A small contrastive audio-text model, trained from scratch.
Model: log mel input, encoder patch size [16, 8], encoder layers 8, text encoder width 256.
Data: trained on single notes of musical instruments (NSynth), 184686 training examples, 1.0 epochs.
Rows from block 3 of the audio encoder, named by matrix and row number. Rows with one number belong to one attention dimension. Each number is 128 + 24 x the weight over its row's rms, rounded and kept within 0 to 255. All counts start at 0. After the name is the row's rms in percent of the matrix's.
# v: attention query, key and value (stacked) (encoder.blocks.3.attn.qkv.weight, 288x128, the v third), inputs 0-42
# proj: attention output (encoder.blocks.3.attn.proj.weight, 128x96, transposed), outputs 0-42
v.12 100 [156 131 134 148 141 168 133 128 119 121  76 140 130 156 161 110  89 113 127 160 115 111 157 109 131 161 113 146  99 117 131 160 124 169 108 117 158 129 135 151 104 141 101]
v.13 107 [135 138 106 167 121 138  95 132 108 133 131 119 141 107 176 124 132 115 133 107  95 149 183 164 105 125 142 147 115 129 149 165  91 127 128 136 179 142 157 132 114 106 143]
v.14 109 [114 132 164 123 159 137 127  97  87 134 150 110 123 132 157 104 175 138 140 168 119 149 119 196 131 172 160 102 133 138  86 134 126 151 138  85 164 168 177 107 117  91 136]
v.15 112 [ 76 109 166 123 147 133 130 141 141 119 125  94 141 143 150 133  73 147 137 168 119 166 103 110 143 133 105 139 137 170 138 158 139 135 124 139 130 163 116 171 160  60 135]
v.16 088 [125 180 102 111 132 130 131  97 127 104  99 144 120 112 130 121 163 138 112 135 170  99 148 166 121 139  78 127 110 110 107  77 144 101 138  79 146 106 105 126 156 129 121]
v.17 107 [170 140 116 127 158 127 133 127 134  96 102 102 133 126 133  92  73 137 133 169 107 138 155 108 157 110 142 118 100  85 162 163 111 150 117  94  97 123  63 129  90 139  95]
v.18 096 [164 114 120 119  87 152  84 125 116 143 109 135 114 113 133 144 142 134  93  82 140 126 111 131 113 146 119 172 154 153 135  75 100 118 142 132 139 110 125 108 142 155 139]
v.19 117 [148 140 170 126 136 119 136  94 120 154 128 142 151 119 143  89 124 142 102 119 117 136 126 167 113 121 165 119 118 117 154 154 130 110 129 106 194 112 125 161 145 131  83]
v.20 098 [ 99 127 134 113 109 139 130 134 136 174 142 164 130 166 132 144 166 111  76 129 126  80  86 147 119  82 134 135 139 140 122  85 110 130 143 154 102 109 154 134 130 125 119]
v.21 093 [138 126 165 134 118  50 142 179 110 146 122 133 117 121 124 119 109 119 141 105 150 135 109  77 130 149 100 167  59 143 115  92 153 149 150 135  93 130 140 152 115 125 138]
v.22 116 [110 135 111 125 135 127 155 126 114  64 139 136 146 133 133 141  87 158 167 184 131 116  99 102 103 126 120 174 158 118 131 166 120 110 150  79  93 105 121 106 125 129 114]
v.23 093 [132 183  53 139 157 167 111 117 152 131 121 109 134 124 103 149 159 110 115 122 118 129 171 140 119  80 138 108 137 104 110 129 125 135 109  78 121 128 121 117 115  89  89]
v.24 118 [125 144 172 120 138 151 116 116 104 160  88 156  97 125 168 119 150 133 129 124 133 142  99 177 155 143 104 117 108 128  96  94 132 110 116 110 183 162 179 110 153  91 160]
v.25 117 [124 112 122 158 135 152 179 108 142  72  99 131 113 140 147  89 115 103 144 177 151 113 105 131 170 129 120 147 132 108 132 149 137 138  84  78 121 147 101 103 154 120 110]
v.26 081 [163 110 163  96  67 127 161 127 112 131 132 120 125 134 158 123 174 165 102 123 148 142 116 193 145 143 129 146 127 110  90  82 144 119 121  81 172 149 150 136 127  94  91]
v.27 100 [138 109 121 149 152 164 174 144 112 102 151  99 157 151 140 140  41 118 154 152 147 162 163 102 106  94 136 146 134  93 160 202 123 110 110 108 104 112 103 155 143 112 124]
v.28 097 [152 122 110 118  86 103 119 121  98 170 136 153 133 102  81 150 147 147 111  48 108 124 137 117 104 132 116 119 133 146 129 122 129 120 162 152 135  95 161 126 112 148 122]
v.29 105 [145 148  82 141 172 173 139 163 134 122 124 101 153 133 151 111  99  92 132 140 117 146 157 103 130 121 135 155 150 146 160 185 116 132  85 151 114 147  66 141 144 139  96]
v.30 111 [128 136 141 129 145 150 113  82 137 154 142  87 113 107 144 103 143 140 119 111 155 148 157 148 131 116 169  97 119 110 144 175 110 135 116 119 166 117 111 152 130 126 134]
v.31 114 [124 127 148 121 122 149 124  79 123 121 130 120 112 108 171  98 148 150 124 159 126 138  89 195 126 150 120 118 138 143  89 137 137 128 115 105 150 170 148 103 106 101 144]
v.32 105 [154 119 136 119 139 130 117 116 107 151 149 112 140 113 141 124  90 120  88  78 115 166 179  93 121 147 150 107  96 125 149 175 108 132 124 103 131 136 131 147 125  80 132]
v.33 123 [132 132 131 130 154 130 144 141 122 100 148  83 150 127 131 110  81 148 170 146 138 157 104 143 138 126 133 142  77 106 150 181 101 126 129 119 131 173  88 152 116 136 114]
v.34 104 [157 140 115 160 118 129 112 158 102 148 120 122 149 111 101 116  91 110 149 105 138 157 141  99 107 145 143 104 118 114 124 165  92 111 129 152 107 105 140 143 135 118 138]
v.35 086 [175 110 136 137 162  89 127  88 128 141 114  98 155 137 137  92  88 144 152 121 153 141 166 161 144 150 150 101 118 110 140 156 138 106 158  97 163 169 150 156 119 116 129]
v.36 114 [139 147 119 114 101 132 120 160 152 142 148 159 134 138 153 166 159  99 117  60 119 103 163 107  82 126 119 102 148 130 138 146 117 144 112 159 113 111 150 115 114 171 130]
v.37 110 [113 150 125 124 101  72 163 133 140 154 140 133 121 150 105 122 168 142 113 153 190 125 112 127 138 134 113 160 130 136 104  81 158 111 144 125 147 118 154  92 178 137 134]
v.38 098 [139 141 129 122 160 146 144  76  95 107  69 100 171 123 132 130  66 109 139 113 137 159 150 113 111 158 153 179 102 158 124 130 122 161 147  92 123 145 161 138 141 105 125]
v.39 110 [113 132 103 154 120 150 169 128 175  65 104 160 108 169 101 126  80 114 153 157  83 103 132  67 146 145 105 180 143 144 128 158 149 147 125 139  88 137  77 137 112 175 101]
v.40 102 [146 145 115 136 122  96 170 149 148 124 115 152 128 140 114 152 116 116 125 158 125 124  84 108 175 124  89 163 147  91 127 102 141 175 148 148 129  98  95 108 153 159 142]
v.41 106 [114 139 111 111 126 151  69 121 138 143 132 129 132  98 138 130 153 126 129  35 120 143 147 179 116 112 152 102 114 135 147 134 107 102 133 129 146  88 117  91 111 127 124]
v.42 113 [107 117 147 175 102 132 136 151 159 125 150 133 101 158 115 162 143 132 123 181 141  84 108 107 162 146 111 131 144 145 146 129 179 116 129 183 104 127 110 125 148 145 117]
v.43 099 [124 142  89 107 112 103 129 151 122 162 131 143 125 101 112 117 193 125 121  86 165  78 103 132 143 110 150 153 139 133 118  92 149 105 136 164 113  73 141 102 111 167 128]
v.44 103 [ 80 144 141 134 126 112 138 136 146 158 106 123 121 153 116 129 134 155 165 177 124  85  52 125 137 126 112 168 161 150  80  90 168 137 135 120 121 183 162 134 130 107 132]
v.45 092 [165 125 103 154 135 118 107 117  93 128  82 129 111 119 158 121  94 112 129  98  96 127 168 131 114 138 116 125 102 102 133 168 140 124 133 153 157 135 102 158 116 139 181]
v.46 114 [ 94 140 115 125 122 104 125 144 136 126 127 165  87 118 143 138 131 156  99 107 120 135  93 133 105 155 100 133 150 126 129  62 174 109 122 174 132 133 137  87 147 131 174]
v.47 078 [106 128 159 111 116 177 115 143 136 114 126 125 121 166 146 152 100  84 101 148 152 139  78 133 122 124 117 156 117  86 114 107  99 111 127  89 127 143 125 107 139 117 106]
v.48 091 [111 164 129 111 147 174  96  95  96 125 142 138  97 108 129 119 148 152 103 148 114 110 126 184 147 101 158 114 141 149 107 126 125 116  91 169 120 119  86  86 133 123 102]
v.49 091 [116 149 153 163 144 169 139 128 139 142  94 113 121 126 135 129 150 121 117 136 135 123 158 153 132 106 139 126 125 115 127 125 125 149 134 127 132 179  99 124 106  85 119]
v.50 100 [158 159 130 116 142 156 121 134 122 117 142 123 114  99 111 111 123 150  80 122 110 104 144 164 117 122 100 135 115 171 113 149 123 114 132 112 122 160  77 121 117 105 116]
v.51 086 [ 62 145 123 160 153 129 148 198 128 171 120 139 132 171 138 128  93 132 130 118 117 156  96 135 122 140 147 115 134 130 137 179 149 120 100 140 128 144 117  98 133 110 138]
v.52 072 [160 119 118 129 118 134 107 103  93 107 143 117  96 131 160 120 130 119 108 138 130 134 153 142 140 129 112 156 178 126 158 101 136 105 122 118 146 106 158 121 101 139 102]
v.53 099 [156 158 146 146 164 142 122  90 110 133 152 123  74 108 164 140 175 117  67 120 140 125 150 154 152 130 142 176 107 144 128 140 106 113 153 105 144 137  64 122  80 108 122]
v.54 119 [136 110  97 134 163 152 127 129 102 139 124 155 111  98 151 127 135 175  73  95 147 156 105 154 130 127 110 158 118 113 158 131 102  87 133 104 134 146  88 133 119  93 120]
v.55 099 [111 134 167 107 127  75 169 158 140 152 111 167 116 117 137  99 100 100 132 155  97 171 118 129 109 115 150 138 168 140 109 118 125 152  89 138 112 154 141 127 123 152 165]
v.56 105 [138 167 125 162  96 164 154 112 133 144 178 149 152 144 133 148 127 149 169  82 122 132  73 152 134 110 159 151 105 149 108 118 130 118  95 160 113 151 105 123 112  91 151]
v.57 081 [120 151 137 155 161 107 110 137 128 172  97 126 128 150  94  94 161 112 121 163 142 135 146  79  83 118 123 165 130 118 116 119 142 169 114  78  76 131 111 134 128 141 180]
v.58 093 [143 126  96 159 104 135 108 165 122  80 126 149 129 142 159 157 122 165 165 129 149 127 101 105 176 117 122 106 111 140 123  93 159 132  99 146 120 152 149 108 155 113 134]
v.59 097 [ 61 128 137  92 123 185 162 127 169 135 129 112 117 156 158 119 133 129 176 133 121 136 147 150 108 174 108 122 159 132 127 105 122 170  89 125 116 149 149 154 133 150 149]
v.60 109 [114 115 130 103  82 126 174 162 154 112 114 163  92 148 117 148 124 119 144  96 136 161 104  81  87 149 127 136 151 102 123 152 109 141 116 168 135  97  97 129 131  97 138]
v.61 108 [100 130 120 124 104 130 106 149 156 121 110 133 131 113 133 134 113 108 155 156 103 163 136 171 121 165 121 174 185  95 113 142 163 136 164 115 161 126 125 119 135 159 164]
v.62 089 [ 89 120 176 112 114 142 151 111 134 110 143 164 118 129 129 117 118  90 179 117 105 103 193 148 101 137 120 125 129 154 117 100 112 185  73 122 149 160 145 132 132 155 133]
v.63 108 [130 107 104 137 177  87 117 129 122  97 136 109 113 119 118 108 155 135  78 146 161 133 125 117 143 130 127 155 124 164  89 191 114 102 138  82 119 135 121 123 117 126 126]
v.64 103 [124 154 170 125 122 131 141 101 115 118 139 125 124 153 149 138  98 133 151  96 131 125  65 126  99 119 123 121 121 140 122 149 107 100 117 148 138 113 135 112  98 111 194]
v.65 088 [140 140  96 117 138 119 147  95  97  86 113 156 128  98 138 148 135 170 104 115 145 146 152 116 133  59 137 148 127  64 169  90 121  89 135 113 154 144 119 111 116 125  97]
v.66 112 [118 108 130 114 168  99 110  93 136 109 119 104  82  67 151 103 135 168 106  97 128 135 136 150 148 140 114 146 104 136 118 125 103 117 157  93 134 117  90 135 128 143 119]
v.67 097 [ 77  67 153 130 141 127 100 118 100 112 118 126 123 115 130  79 154 151 120 151 146 110 185  98 117 119 134 106 152 140 149 102 133 117 134 138 122 113 148 141 134 140  95]
v.68 081 [120 124 137 109  92 134 120 114 171 133 112 110 118 152 157 123 125 139 130 165 116 124  88 105 164 145 109 110 148 121 113 114 155 103 107  97 119 114 144 170 144 122 115]
v.69 092 [118  96 151 130  81 176 102 134 123 142 127 147 136 141 116 110  90 102 156 126 111 107 140 140 106 117 156 132 117  98 110 106 139 127  75 128 132 150 151 124 131  93 114]
v.70 100 [116 175 170 105 131 131 150 137 136 133 151 100 121 113 116 112 118 116 117 127 106 143 122 166  73 154 117 159 140 152 146 139 100 118 142 127 137 136  98 141 127 133 150]
v.71 082 [183 134 126 141 140 156 174  86  98 131 140  95 116 113 154 158 180 106  96 122 133 124 140 184 118  99 158 103 123 177 132  87 111 114 108 155 110 119 121 122 101 110 149]
v.72 105 [203 147 122 143 146 127 131 118 104 133 156 121 124 137  98  93 129 134  74 120 139 116 170 155 104 139 103 171  93 155 102 146  92 119 160  50 142 139 133 116 134 100 104]
v.73 084 [156 155 128 132 120 132 107 124 157 122 170 105 143 137  92 151 112 110 160 107 124 164 101 117 119 178 134 102 129 139 144 139 141 143  97 116 131 145 172 147 137  92 150]
v.74 097 [134 151 157 120  60 143 141 138 142 108 155 129 118 165 146 152 165 138 143 111 124 130 134 171 150  72 144 105 150 176  85 107 120 125  95 162 121  97 148 123 102 114 115]
v.75 098 [138  62  73  92 103  77 115 143 154 154 130 133 134 132 125 127 108 136 170 113 144 148  99  99 175 156 156 109 105 113 144 144 128 162 127 141 135 103 163 175 135 109 136]
v.76 096 [106 134 109 146 110 139 143 145 126 103 114 134 117 158 172  73 153 117 123 133  91 105 119  60 166 141 135 111 143 130 115 140 159 135  93 123 118 130 119 115 154 136 102]
v.77 105 [126  85  73 144 118 136  99 113 156 119 120 127 137 108 121 146 116 172 116  93 156 147  91 112 158 119 164 103 121 117 115 115 119 111 133 157 139  97 129  93 136  85 116]
v.78 094 [138 153 110 133 162 141 123  77 123 164 153 151 113 135 156 145 148 125 100 135 124 127 127 170 172 104 139 161 120 139 140 108 124  98 125 122 149 121 121 100 117 131 129]
v.79 096 [162 169 113  95 155 141  99 130 121 157 146 133  98 100 140 139 147 113  70 134 122 154 144 112 128 175 101 151 114 136 128 115  88 115 178 116 154 116  48  79 139 114 141]
v.80 087 [125 139 116 103 116  95 140 110 166 129 124 101 105 156 142 124 136 135 157 161 145 116 114 105 144  92 126 108 100 117 114 115 103 186 105 130 114 154 109 131 117 118  96]
v.81 102 [109 114  83 153 144 128  95 145 121 138 137 139 124 128 145  97 109 132  65 133 141 121 152 124 126 134 119 142 115 122 146 148 111 112 166 115 158 128  83 124 108 122 112]
v.82 104 [151  65 103 113 183 132 122  87 138 141 133 165 157  97 132  97 124 118 114 121 140 104 113 139 141 122 122 140  98 114 100 173 126  86 178 125 151 110 155 142 127 122 143]
v.83 095 [103 151 151 103 135 127 157 113  70 120 137 125 144 115  84 113 139 159 171 121  94 117 166 162 132 140 133 154 120 172  68 134 148 161 144  77 111 116 127 139 117 107  86]
v.84 092 [161 144 117 131 162 138 113 124 105 147 156 147 115 107 169 123 149 113 103 129 152 149  91 146 144  86 103 146 132 164 180 157 113  87 159 129 128 103  93 119 103 129 143]
v.85 105 [125 158 125 123  95 165 142 115 142 117 117 135 128 185 125 158 137 126 100 141 154 126 114 104  99 110 123 131 128 162 140 132 157 122  68 118 125 121 100 124  92 125 131]
v.86 103 [ 98  93 114  96  86 139 124 126 149 120 160 183 120 145 120 162 103 109 158 129 141 127 107 110 108 131 133  90 160 113 139 133 162 156 107 153 116  92 155 136 124 161 131]
proj.12 091 [142 144 125  80 135  59  87 140 143 129 153 139 102 108 126 186 120 111 125 142 110  88 133 101 128 114 132 145 108 129 121 107 137 106 157 152 143 115 122 109 133 130 128]
proj.13 108 [103 141 126 111  91  73 129 121 180 136 148 123 134 127 124 164 146 116 123 168 113  92 113  89  82 112 131 131 119 149 114 123 157 136 120 137 121 131 108 147 145 133 118]
proj.14 115 [133 161 109 115 103 132 133 115 176 116 174 108 130 137 128 155 136  85 136 140 120 111 106 109 131  95 146 111 149 129  96 130 136 149  88 127 105 104 122 139 141 147  92]
proj.15 127 [145 127  85 166 165 171 138 167 108  99 148 114 171 110 145 125 135 129 102 123 148 153 153 174 132 115 158 124 105  90 158 161 114  93  84 122  96 145 131 135 138 140  97]
proj.16 065 [122 173 163  94 117  92 112 108 137 146  98 107 112 140  86 131 126 120 179 136 133 116 134  76 105 122 140 149 149 123 123 126 121 186 137 117 145  98  92 109  97 106 147]
proj.17 117 [134 136 148  77 171  62  71 141 116 151 144 138  98 108 124 169 131 119 147 122 122  95 145 104 147 135 118 127 117  98 103 125 127 107 166 146 153 113 126  96 114 119 141]
proj.18 092 [101 101 124 170  85 179 177  96 129 125  89 104 155 133 130  70 137 138 129 148 162 140 132 152 110 123 118 122 147 171 144 147 139 135 107 105 100 152 135 160 125 121 120]
proj.19 113 [142 163 135  67 123  77  92 132 154 149 155 130 100 116 112 181 131  92 140 123 112 100 125  88 134 121 127 133 142 104 101 106 123 148 131 138 150 101 122 117 119 142 127]
proj.20 089 [ 94 121 135 158  80 172 182 100 137 127  87 123 137 149 135  78 126 150 129 143 135 151 116 128 110 131 101 135 165 175 147 126 145 146 126 121 120 155 123 153 126 108 139]
proj.21 083 [142 125 173 139 148 147 137 141  76 119 114 132 114 125 114 105 125 136  94 112 138 165 126 145 130 159 150 119 146 125 116 125  83 157 109  89 133 147 137 139 111 149 127]
proj.22 115 [160 145 135 107 190 114  82 138  86 138 143 150 110 111 143 148 120 130 142  86 120 118 156 138 175 130 119 124 124  91 133 122  98  83 151 145 146 104 119  79 105 102 147]
proj.23 090 [ 81 137 133 132 115  96 102  89 142 124 125 140 150 134 117 135 132 164 159 144 111  97 110 117 112 111 106 149 112 120 148 118 138 113 141 165 127 123  90  97 135  75 149]
proj.24 130 [117 139 106 157 104 196 166 128 147 114 148  98 159 147 136 112 149 116 126 136 143 154 116 136 127 100 140 107 153 111 129 149 131 158  69 108  97 128 128 154 134 148  88]
proj.25 127 [145 146 132  94 191 101  95 152  99 134 145 135 117 105 131 158 133 132 140 106 127 121 157 115 171 131 117 135 135  69 122 131 111  90 142 140 128 106 115  92 115 117 136]
proj.26 072 [139 128  96 134  93 179 133  85 170 130 149 114 130 141 137 134 133  84 144 117 126 117 109 146 151 108 133 125 153 141 111 129 127 153  98 144 109 107 141 132 141 140 109]
proj.27 102 [134 131 101 126 159  92  86 142 132 121 132 141 126 107 142 161 111 121 141 121 110  84 149 132 135 121 130 138 111 111 135 137 133  76 157 144 123 118 119 110 144 114 131]
proj.28 110 [130 108 139 166  90 165 159 111 134 124 100 122 128 148 131  93 117 117 113 136 128 126 110 141  93 133 125 109 139 185 127 123 116 164 127 107 125 161 134 157 140 130 148]
proj.29 117 [113 130 121  98 150  68 107 136 125 136 132 138 141 107 123 161 139 153 134 139 118 100 151 105 130 126 117 161 111 106 143 137 148  85 153 143 134 115 113  96 124 111 134]
proj.30 115 [141 160 144  72 128  64  94 136 152 137 166 129 105 118 119 180 141 101 118 146 118  98 118  87 110 123 144 119 114 122  94 112 139 144 128 141 143 119 124 123 127 137 111]
proj.31 134 [125 154 101 114 118 156 130 132 166 126 162 111 145 131 129 151 142  92 151 126 131 127 123 109 152 104 122 109 164  85 118 142 140 142  89 123 108 100 115 135 133 131  99]
proj.32 098 [130 116 133 152 117  90 128 149 154 125 128 130 124 134 136 138 108  88 101 162 119  92 129 131  83 128 156 103 110 178 106 114 112 129 124 116 116 158 153 152 159 144 116]
proj.33 114 [149 148 118  89 173  72  84 171 130 121 161 129 126  97 139 184 125  99 112 134 110 104 163 122 140 133 146 130 113  89 120 129 112 100 134 130 137 114 133 108 132 134 119]
proj.34 105 [116 115  99 175 101 131 144 134 166 105 112 129 147 141 132 135 100 111 112 150 105  97 127 146  98 126 124 127 126 172 134 124 122 113 139 133 104 155 137 155 164 133 142]
proj.35 079 [155 138 115  94 133  82  93 162 144 138 173 111 117 117 122 188 129  76 121 127 110  99 118 107 129 106 156 100 112 123  83 113 128 158 120 129 137 112 150 122 146 171 106]
proj.36 125 [ 97 100 118 161  68 153 177  95 159 124  88 132 144 144 127  88 116 142 127 152 137 133 110 138  98 130 117 155 134 198 156 118 148 129 151 127 114 144 134 156 136 128 134]
proj.37 102 [120 131 141 139 106 195 163  80 117 131 106 128 126 150 136  75 131 144 140 112 137 155 110 139 152 130 106 120 168 140 134 131 128 148 113 126 151 128 112 127 106 112 139]
proj.38 084 [140 111 119 156 125 147  88 145 148 147 145 142 128 112 140 144 104  91 123  95 106  91 121 183 153  93 162  58 120 121  96  97 113 106 106 132 117 144 138 124 152 160 128]
proj.39 124 [143 121 143  97 172 114  99 136  78 140 124 144 110 105 139 131 131 176 136  92 129 136 149 130 165 140 110 149 112  91 146 128 132  87 173 148 150 118 109  84 107 105 159]
proj.40 102 [138 119 156 107 166 154 121 124  65 138 117 135 107 115 133  97 139 174 138  84 143 154 134 132 180 141 103 126 135  97 134 132 125 126 141 122 147 118 115 102  87 113 147]
proj.41 113 [ 83 122 148 126  76 101 140  97 168 139 104 126 128 148 119 125 146 132 138 160 117 105 105  97  77 126  99 117 139 174 108 121 167 169 145 129 132 143 120 155 131 116 144]
proj.42 117 [118 118 106 147 156 170 160 109  82 117 110 127 155 126 141  97 142 186 137 112 142 157 142 148 162 123 105 161 128 101 177 163 132  97 130 134 114 119  95 101 104 102 135]
proj.43 108 [ 93 115 160 140  89 147 151  72 133 142  83 134 114 155 120  74 132 156 154 135 131 138  95 119 106 143  90 126 143 174 122 109 155 167 146 126 139 144 110 147 115 101 157]
proj.44 099 [152 126 131 127 141 165 143 143 101 117 145 132 120 137 118 116 129 121 120 109 146 186 115 145 160 137 143 130 127  96 129 135  95 151 101 119 121 123 148 141 118 158 117]
proj.45 083 [155 137 153  75 148  47  74 140 133 148 151 135  97 108 122 172 132 102 126 139 128  92 135 104 116 130 142 115  98 132  95 113 146 139 141 129 143 116 151 110 128 142 113]
proj.46 110 [112 107 149 141 129 180 175 107  90 129 110 118 142 140 123  77 150 158 122 117 143 171 124 155 135 135 115 132 148 126 140 137 128 154 101 101 128 136 129 134 112 127 128]
proj.47 068 [135 128  99 166 115 202 163 126 165 117 108 142 118 141 158 104 115  95 141 122 123 134 161 147 154 136  97 154 178 135 147 135 119 124 150 136  85 144 135 159 138 126 143]
proj.48 076 [117 143 120 114 105 130 127 124 205 109 134 107 129 108 174 137 130 101 120 150 156 128 182 104 123 124 144  88 120 126 111 153 118 115 120 146 109 167 128 156 126 131  99]
proj.49 089 [136 127 125 101 126 118 122 132 172 154 113 161 104 118 136 153 133 121 111 128 194 126 135  46 116 145 134  61 163 119 124 118 127 132 130 168 129 138 123 120 141 133 110]
proj.50 106 [118 137 137 130 145 142 138 135 149 131 121 154 121 122 136 150 115 118 126 123 204 114 140  41 124 139 134  49 171 108 120 118 119 168  92 162 115 140 129 115 144 137 117]
proj.51 087 [165 139 102 134 167 120  97  86 164 137 134 146 123 132 121 149 141  93 103 124 139 116 152 163 127 109 126 158 101 105 107 125 115  96 164 110 135 119 161 184 113 143  94]
proj.52 062 [125 129 150 117 109 107 109  98 157 110 137 153 131 143 127 179 101 106 134 166 133 116 116 105  68 134 158  79 112 126 125 178 118 165 126 144 114 143  76 131 143 114 167]
proj.53 118 [ 90 130 161 116  99 139 151 155 139 107 150 132 134 119 148 124 124 140 126 149 167 142 120  55 123 139 131  38 161 119 107 134 122 152  76 163 126 165 103 107 149 112 128]
proj.54 131 [105 136 152 145 110 153 147 168 135  91 165 111 136 124 156 105 115 123 145 145 162 128 132  88 138 129 142  58 153 114 113 133 118 146  60 177 102 177 115 121 151 130 105]
proj.55 098 [135 114 109  90 143  98  96 105 158 171  95 138 117 124 122 176 123 126  92 136 123 127 111 148 120 135 125 120  84 120 118 148 143 118 176  94 158 104 128 153 141 130 137]
proj.56 114 [154 132 112 102 124  90 104  84 169 151 115 122 114 130 126 177 133 118 133 157 137 106 122 125 115 134 136 134  75 128 114 165 132 104 199 114 132 113 115 191 144 158 108]
proj.57 076 [ 83 116 118 117 156 138 133 182 140 160  86 159 120 118 138 133 110 138 128 121 177 137 134  77 149 178 105  89 146  91 145  95 175 139 113 128 110 119 138  88 132 124 146]
proj.58 108 [114 133 132 139 106 128 146 114 115  92 147  88 155 114 134  86 159 125 136 147  80 137 144 186 129 117 140 186  95 170 115 150 114  92 143 113 117 128 123 156 109 142 118]
proj.59 085 [160 118 114  81 140 110 116 110 111 177  93 147 121  91 118 145 146 142  74 100 121 149 134 157 118 141 139 165 122 159 158 121 104 133 163  83 170  87 156  82 110 119 148]
proj.60 114 [150 134 121 132 165 101 113  81 133 148 133 144 116 155  94 156 146 123 125 132 140 125 114 151 114 126 103 166 106 121  89  97 159  78 175 120 147 105 141 152 122 159 106]
proj.61 106 [165 117 119 112 155 120  98  82  93 165 112 153 126 124 123 140 130 143  87 104 130 119  99 162 111 116 115 139 123 153 120 118 136 142 153 104 189 121 148 108 131  89 166]
proj.62 064 [150  84 122  88 121 111 113 123 118 175  69 159 125 114 110 156 122 150 114 110 141 134  96 138 121 183 128 134 117 134 158 130 139 150 173  89 168  96 126 115 128 133 158]
proj.63 101 [149 126 109 180 138 180 160 162 101 103 148 132 157 141 129 107 109 127 140 115 161 122 149 101 144 121 133 115 173 113 144  97 116 135  95 176 107 135 153 113 127 147 111]
proj.64 099 [141 121 104  89 122 105 101 114 190 160  84 145 102 120 135 168 120 111 124 146 150 118 112 114 127 148 127 108  90 106 122 159 155  98 192 131 130 114  97 175 149 145 115]
proj.65 080 [ 88 158 158 146 128 146 161 155 173 107 131 139 134 145 129 126 134 103 157 151 176 129 144  62 114 129 132  44 167  97 105 134 141 136  76 176  86 144 119 115 131 125 117]
proj.66 110 [141 118 123 154 129 167 132 161 108 113 130 130 142 121 157  98 104 123 144 101 158 108 134  90 135 128 120  74 170 126 140 118 124 164  92 169 122 157 141 106 146 122 128]
proj.67 084 [124 132 141 146 115 161 144 157  94  77 125 116 158 123 144  95 107 119 151 120 108 122 150 120 139 128 153 100 147 124 156 169  87 180  91 125 129 128 120 110 116  96 145]
proj.68 071 [110 117 122 164 132 146 164 123  60  97 125  99 201 130  99  98 152 156 152 113 112 128 128 136 106 114 110 202 134 168 132 133 110 128 119 132 141 101 124 116  93 146 130]
proj.69 090 [147 126 120  90  95  99  95  92 157 138 122 111 121 133 135 160 137 125 140 141  82 112 103 148 113 139 115 153  62 151 127 183 123 116 193  95 145 118 101 173 138 121 126]
proj.70 114 [138 119 112 136 169 127 125 128 129 171 112 166 123 128 110 150 128 137 102 105 194 125 126  89 129 125 109 109 158 104 122  70 158 124 125 151 137 116 158 101 123 156 118]
proj.71 073 [106 116 124 102  97 116 124 107 210 149 106 136 119 115 147 171 110 115 125 159 167 125 139  84 111 144 156  58 108 119 112 162 133 125 147 154  99 135 114 144 143 121 124]
proj.72 103 [101 126 164 153 119 151 146 141 118 111 131 147 142 146 138 123 109 124 140 139 151 117 119  89 114 135 130  45 157  97 122 149 116 160  80 160 119 161  98 113 155 104 154]
proj.73 074 [112 110 129 129 113  92 127  83 135 153 127 126 130 142 115 139 142 134 133 156 114 125  89 186 111 145 113 201  64 146 112 125 145  80 204 110 115 125 109 157 119 149 132]
proj.74 109 [145 114 113 118  91 109 138  81 174 134 107 129 136 137 109 153 139 113 147 156 143 116 128 114 104 132 135 158  99 146 116 148 130 104 203 131 128 107 112 170 119 155 118]
proj.75 103 [131 121 146 160 138 132 116 106  65  96 168 108 137 144 117 106 135 131 135 118  67 122 104 190 125 110 119 208 108 152 118 120 105 126 117 116 128 140 145 137 120 118 140]
proj.76 086 [137 139 109 142 113 162 169 182 135  93 113 110 166 117 136  88 124 115 142 115 120 144 193 129 152 133 161 150 148 111 158 127 117 131 122 134 116 100 151 114  83 137 104]
proj.77 107 [125 144 138 144 100 123 136 125 110  97 176  87 126 144 132 105 140 139 165 135  79 133 124 154 147 108 138 177 101 161 110 115 124 109 115 138 116 139 122 156 123 139  96]
proj.78 101 [105 136 147 142  96 149 159 165 138  96 138 114 149 121 153 102 121 122 167 131 170 123 146  55 129 136 135  70 172 126 132 122 136 153  89 175  96 147 113 117 129 142 120]
proj.79 099 [ 93 144 144 121 123 135 150 156 146 120 132 139 130 133 142 126 107 148 126 145 176 140 114  74 134 133 129  47 164 101 105 111 172 140  63 171 131 144 112 123 124 114 121]
proj.80 065 [105 114 130 149 120 133 165 148  95 116 126 107 213 139 119  74 165 151 138 114 119 134 143 147 122 110  86 199 132 152 126 120 145 120 142 136 145  94 149  92  89 127 120]
proj.81 111 [126 134 152 166 141 152 134 154  95 103 163 130 144 127 152 108 121 119 139 111 171 122 140  86 126 113 132  82 173 123 121 109 116 158  67 175 101 169 148  99 130 126 120]
proj.82 092 [147 128 131 140 141 148 110 115  70 120 159 137 103 149 140 114 106 135 150 112  85 108  97 157 141 111 106 123 134 137 134 134 111 150  99 124 133 166 123 124 170  80 133]
proj.83 074 [136 108  79 103  99 140 117 156 184 142  69 150 115 134 133 148  87 114 153 135 130 116 125  91 136 140 125  92 131  71 173 179 139 153 174 108 107 102 114 159 162 119 134]
proj.84 086 [ 94 148 154 124 111 143 143 168 159 110 135 132 130 115 159 108 128 124 134 143 168 126 148  62 125 124 146  42 157  99 111 138 150 124  76 183 102 155  90 117 134 116 110]
proj.85 093 [116 137 136 126 120 112 160 118 153 130 140 121 131 129 107 140 161 141 121 148 176 155 141 101 123 141 128 162 130 136 101  86 157  90 139 142 121 104 142 121  93 177  93]
proj.86 093 [121 134 139 106 139  92 118 102 112 145 143 129 102 121 110 134 156 149  99 126  78 154 117 190 142 128 131 204  97 154 119 103 132  91 138  89 157 114 138 125 105 128 126]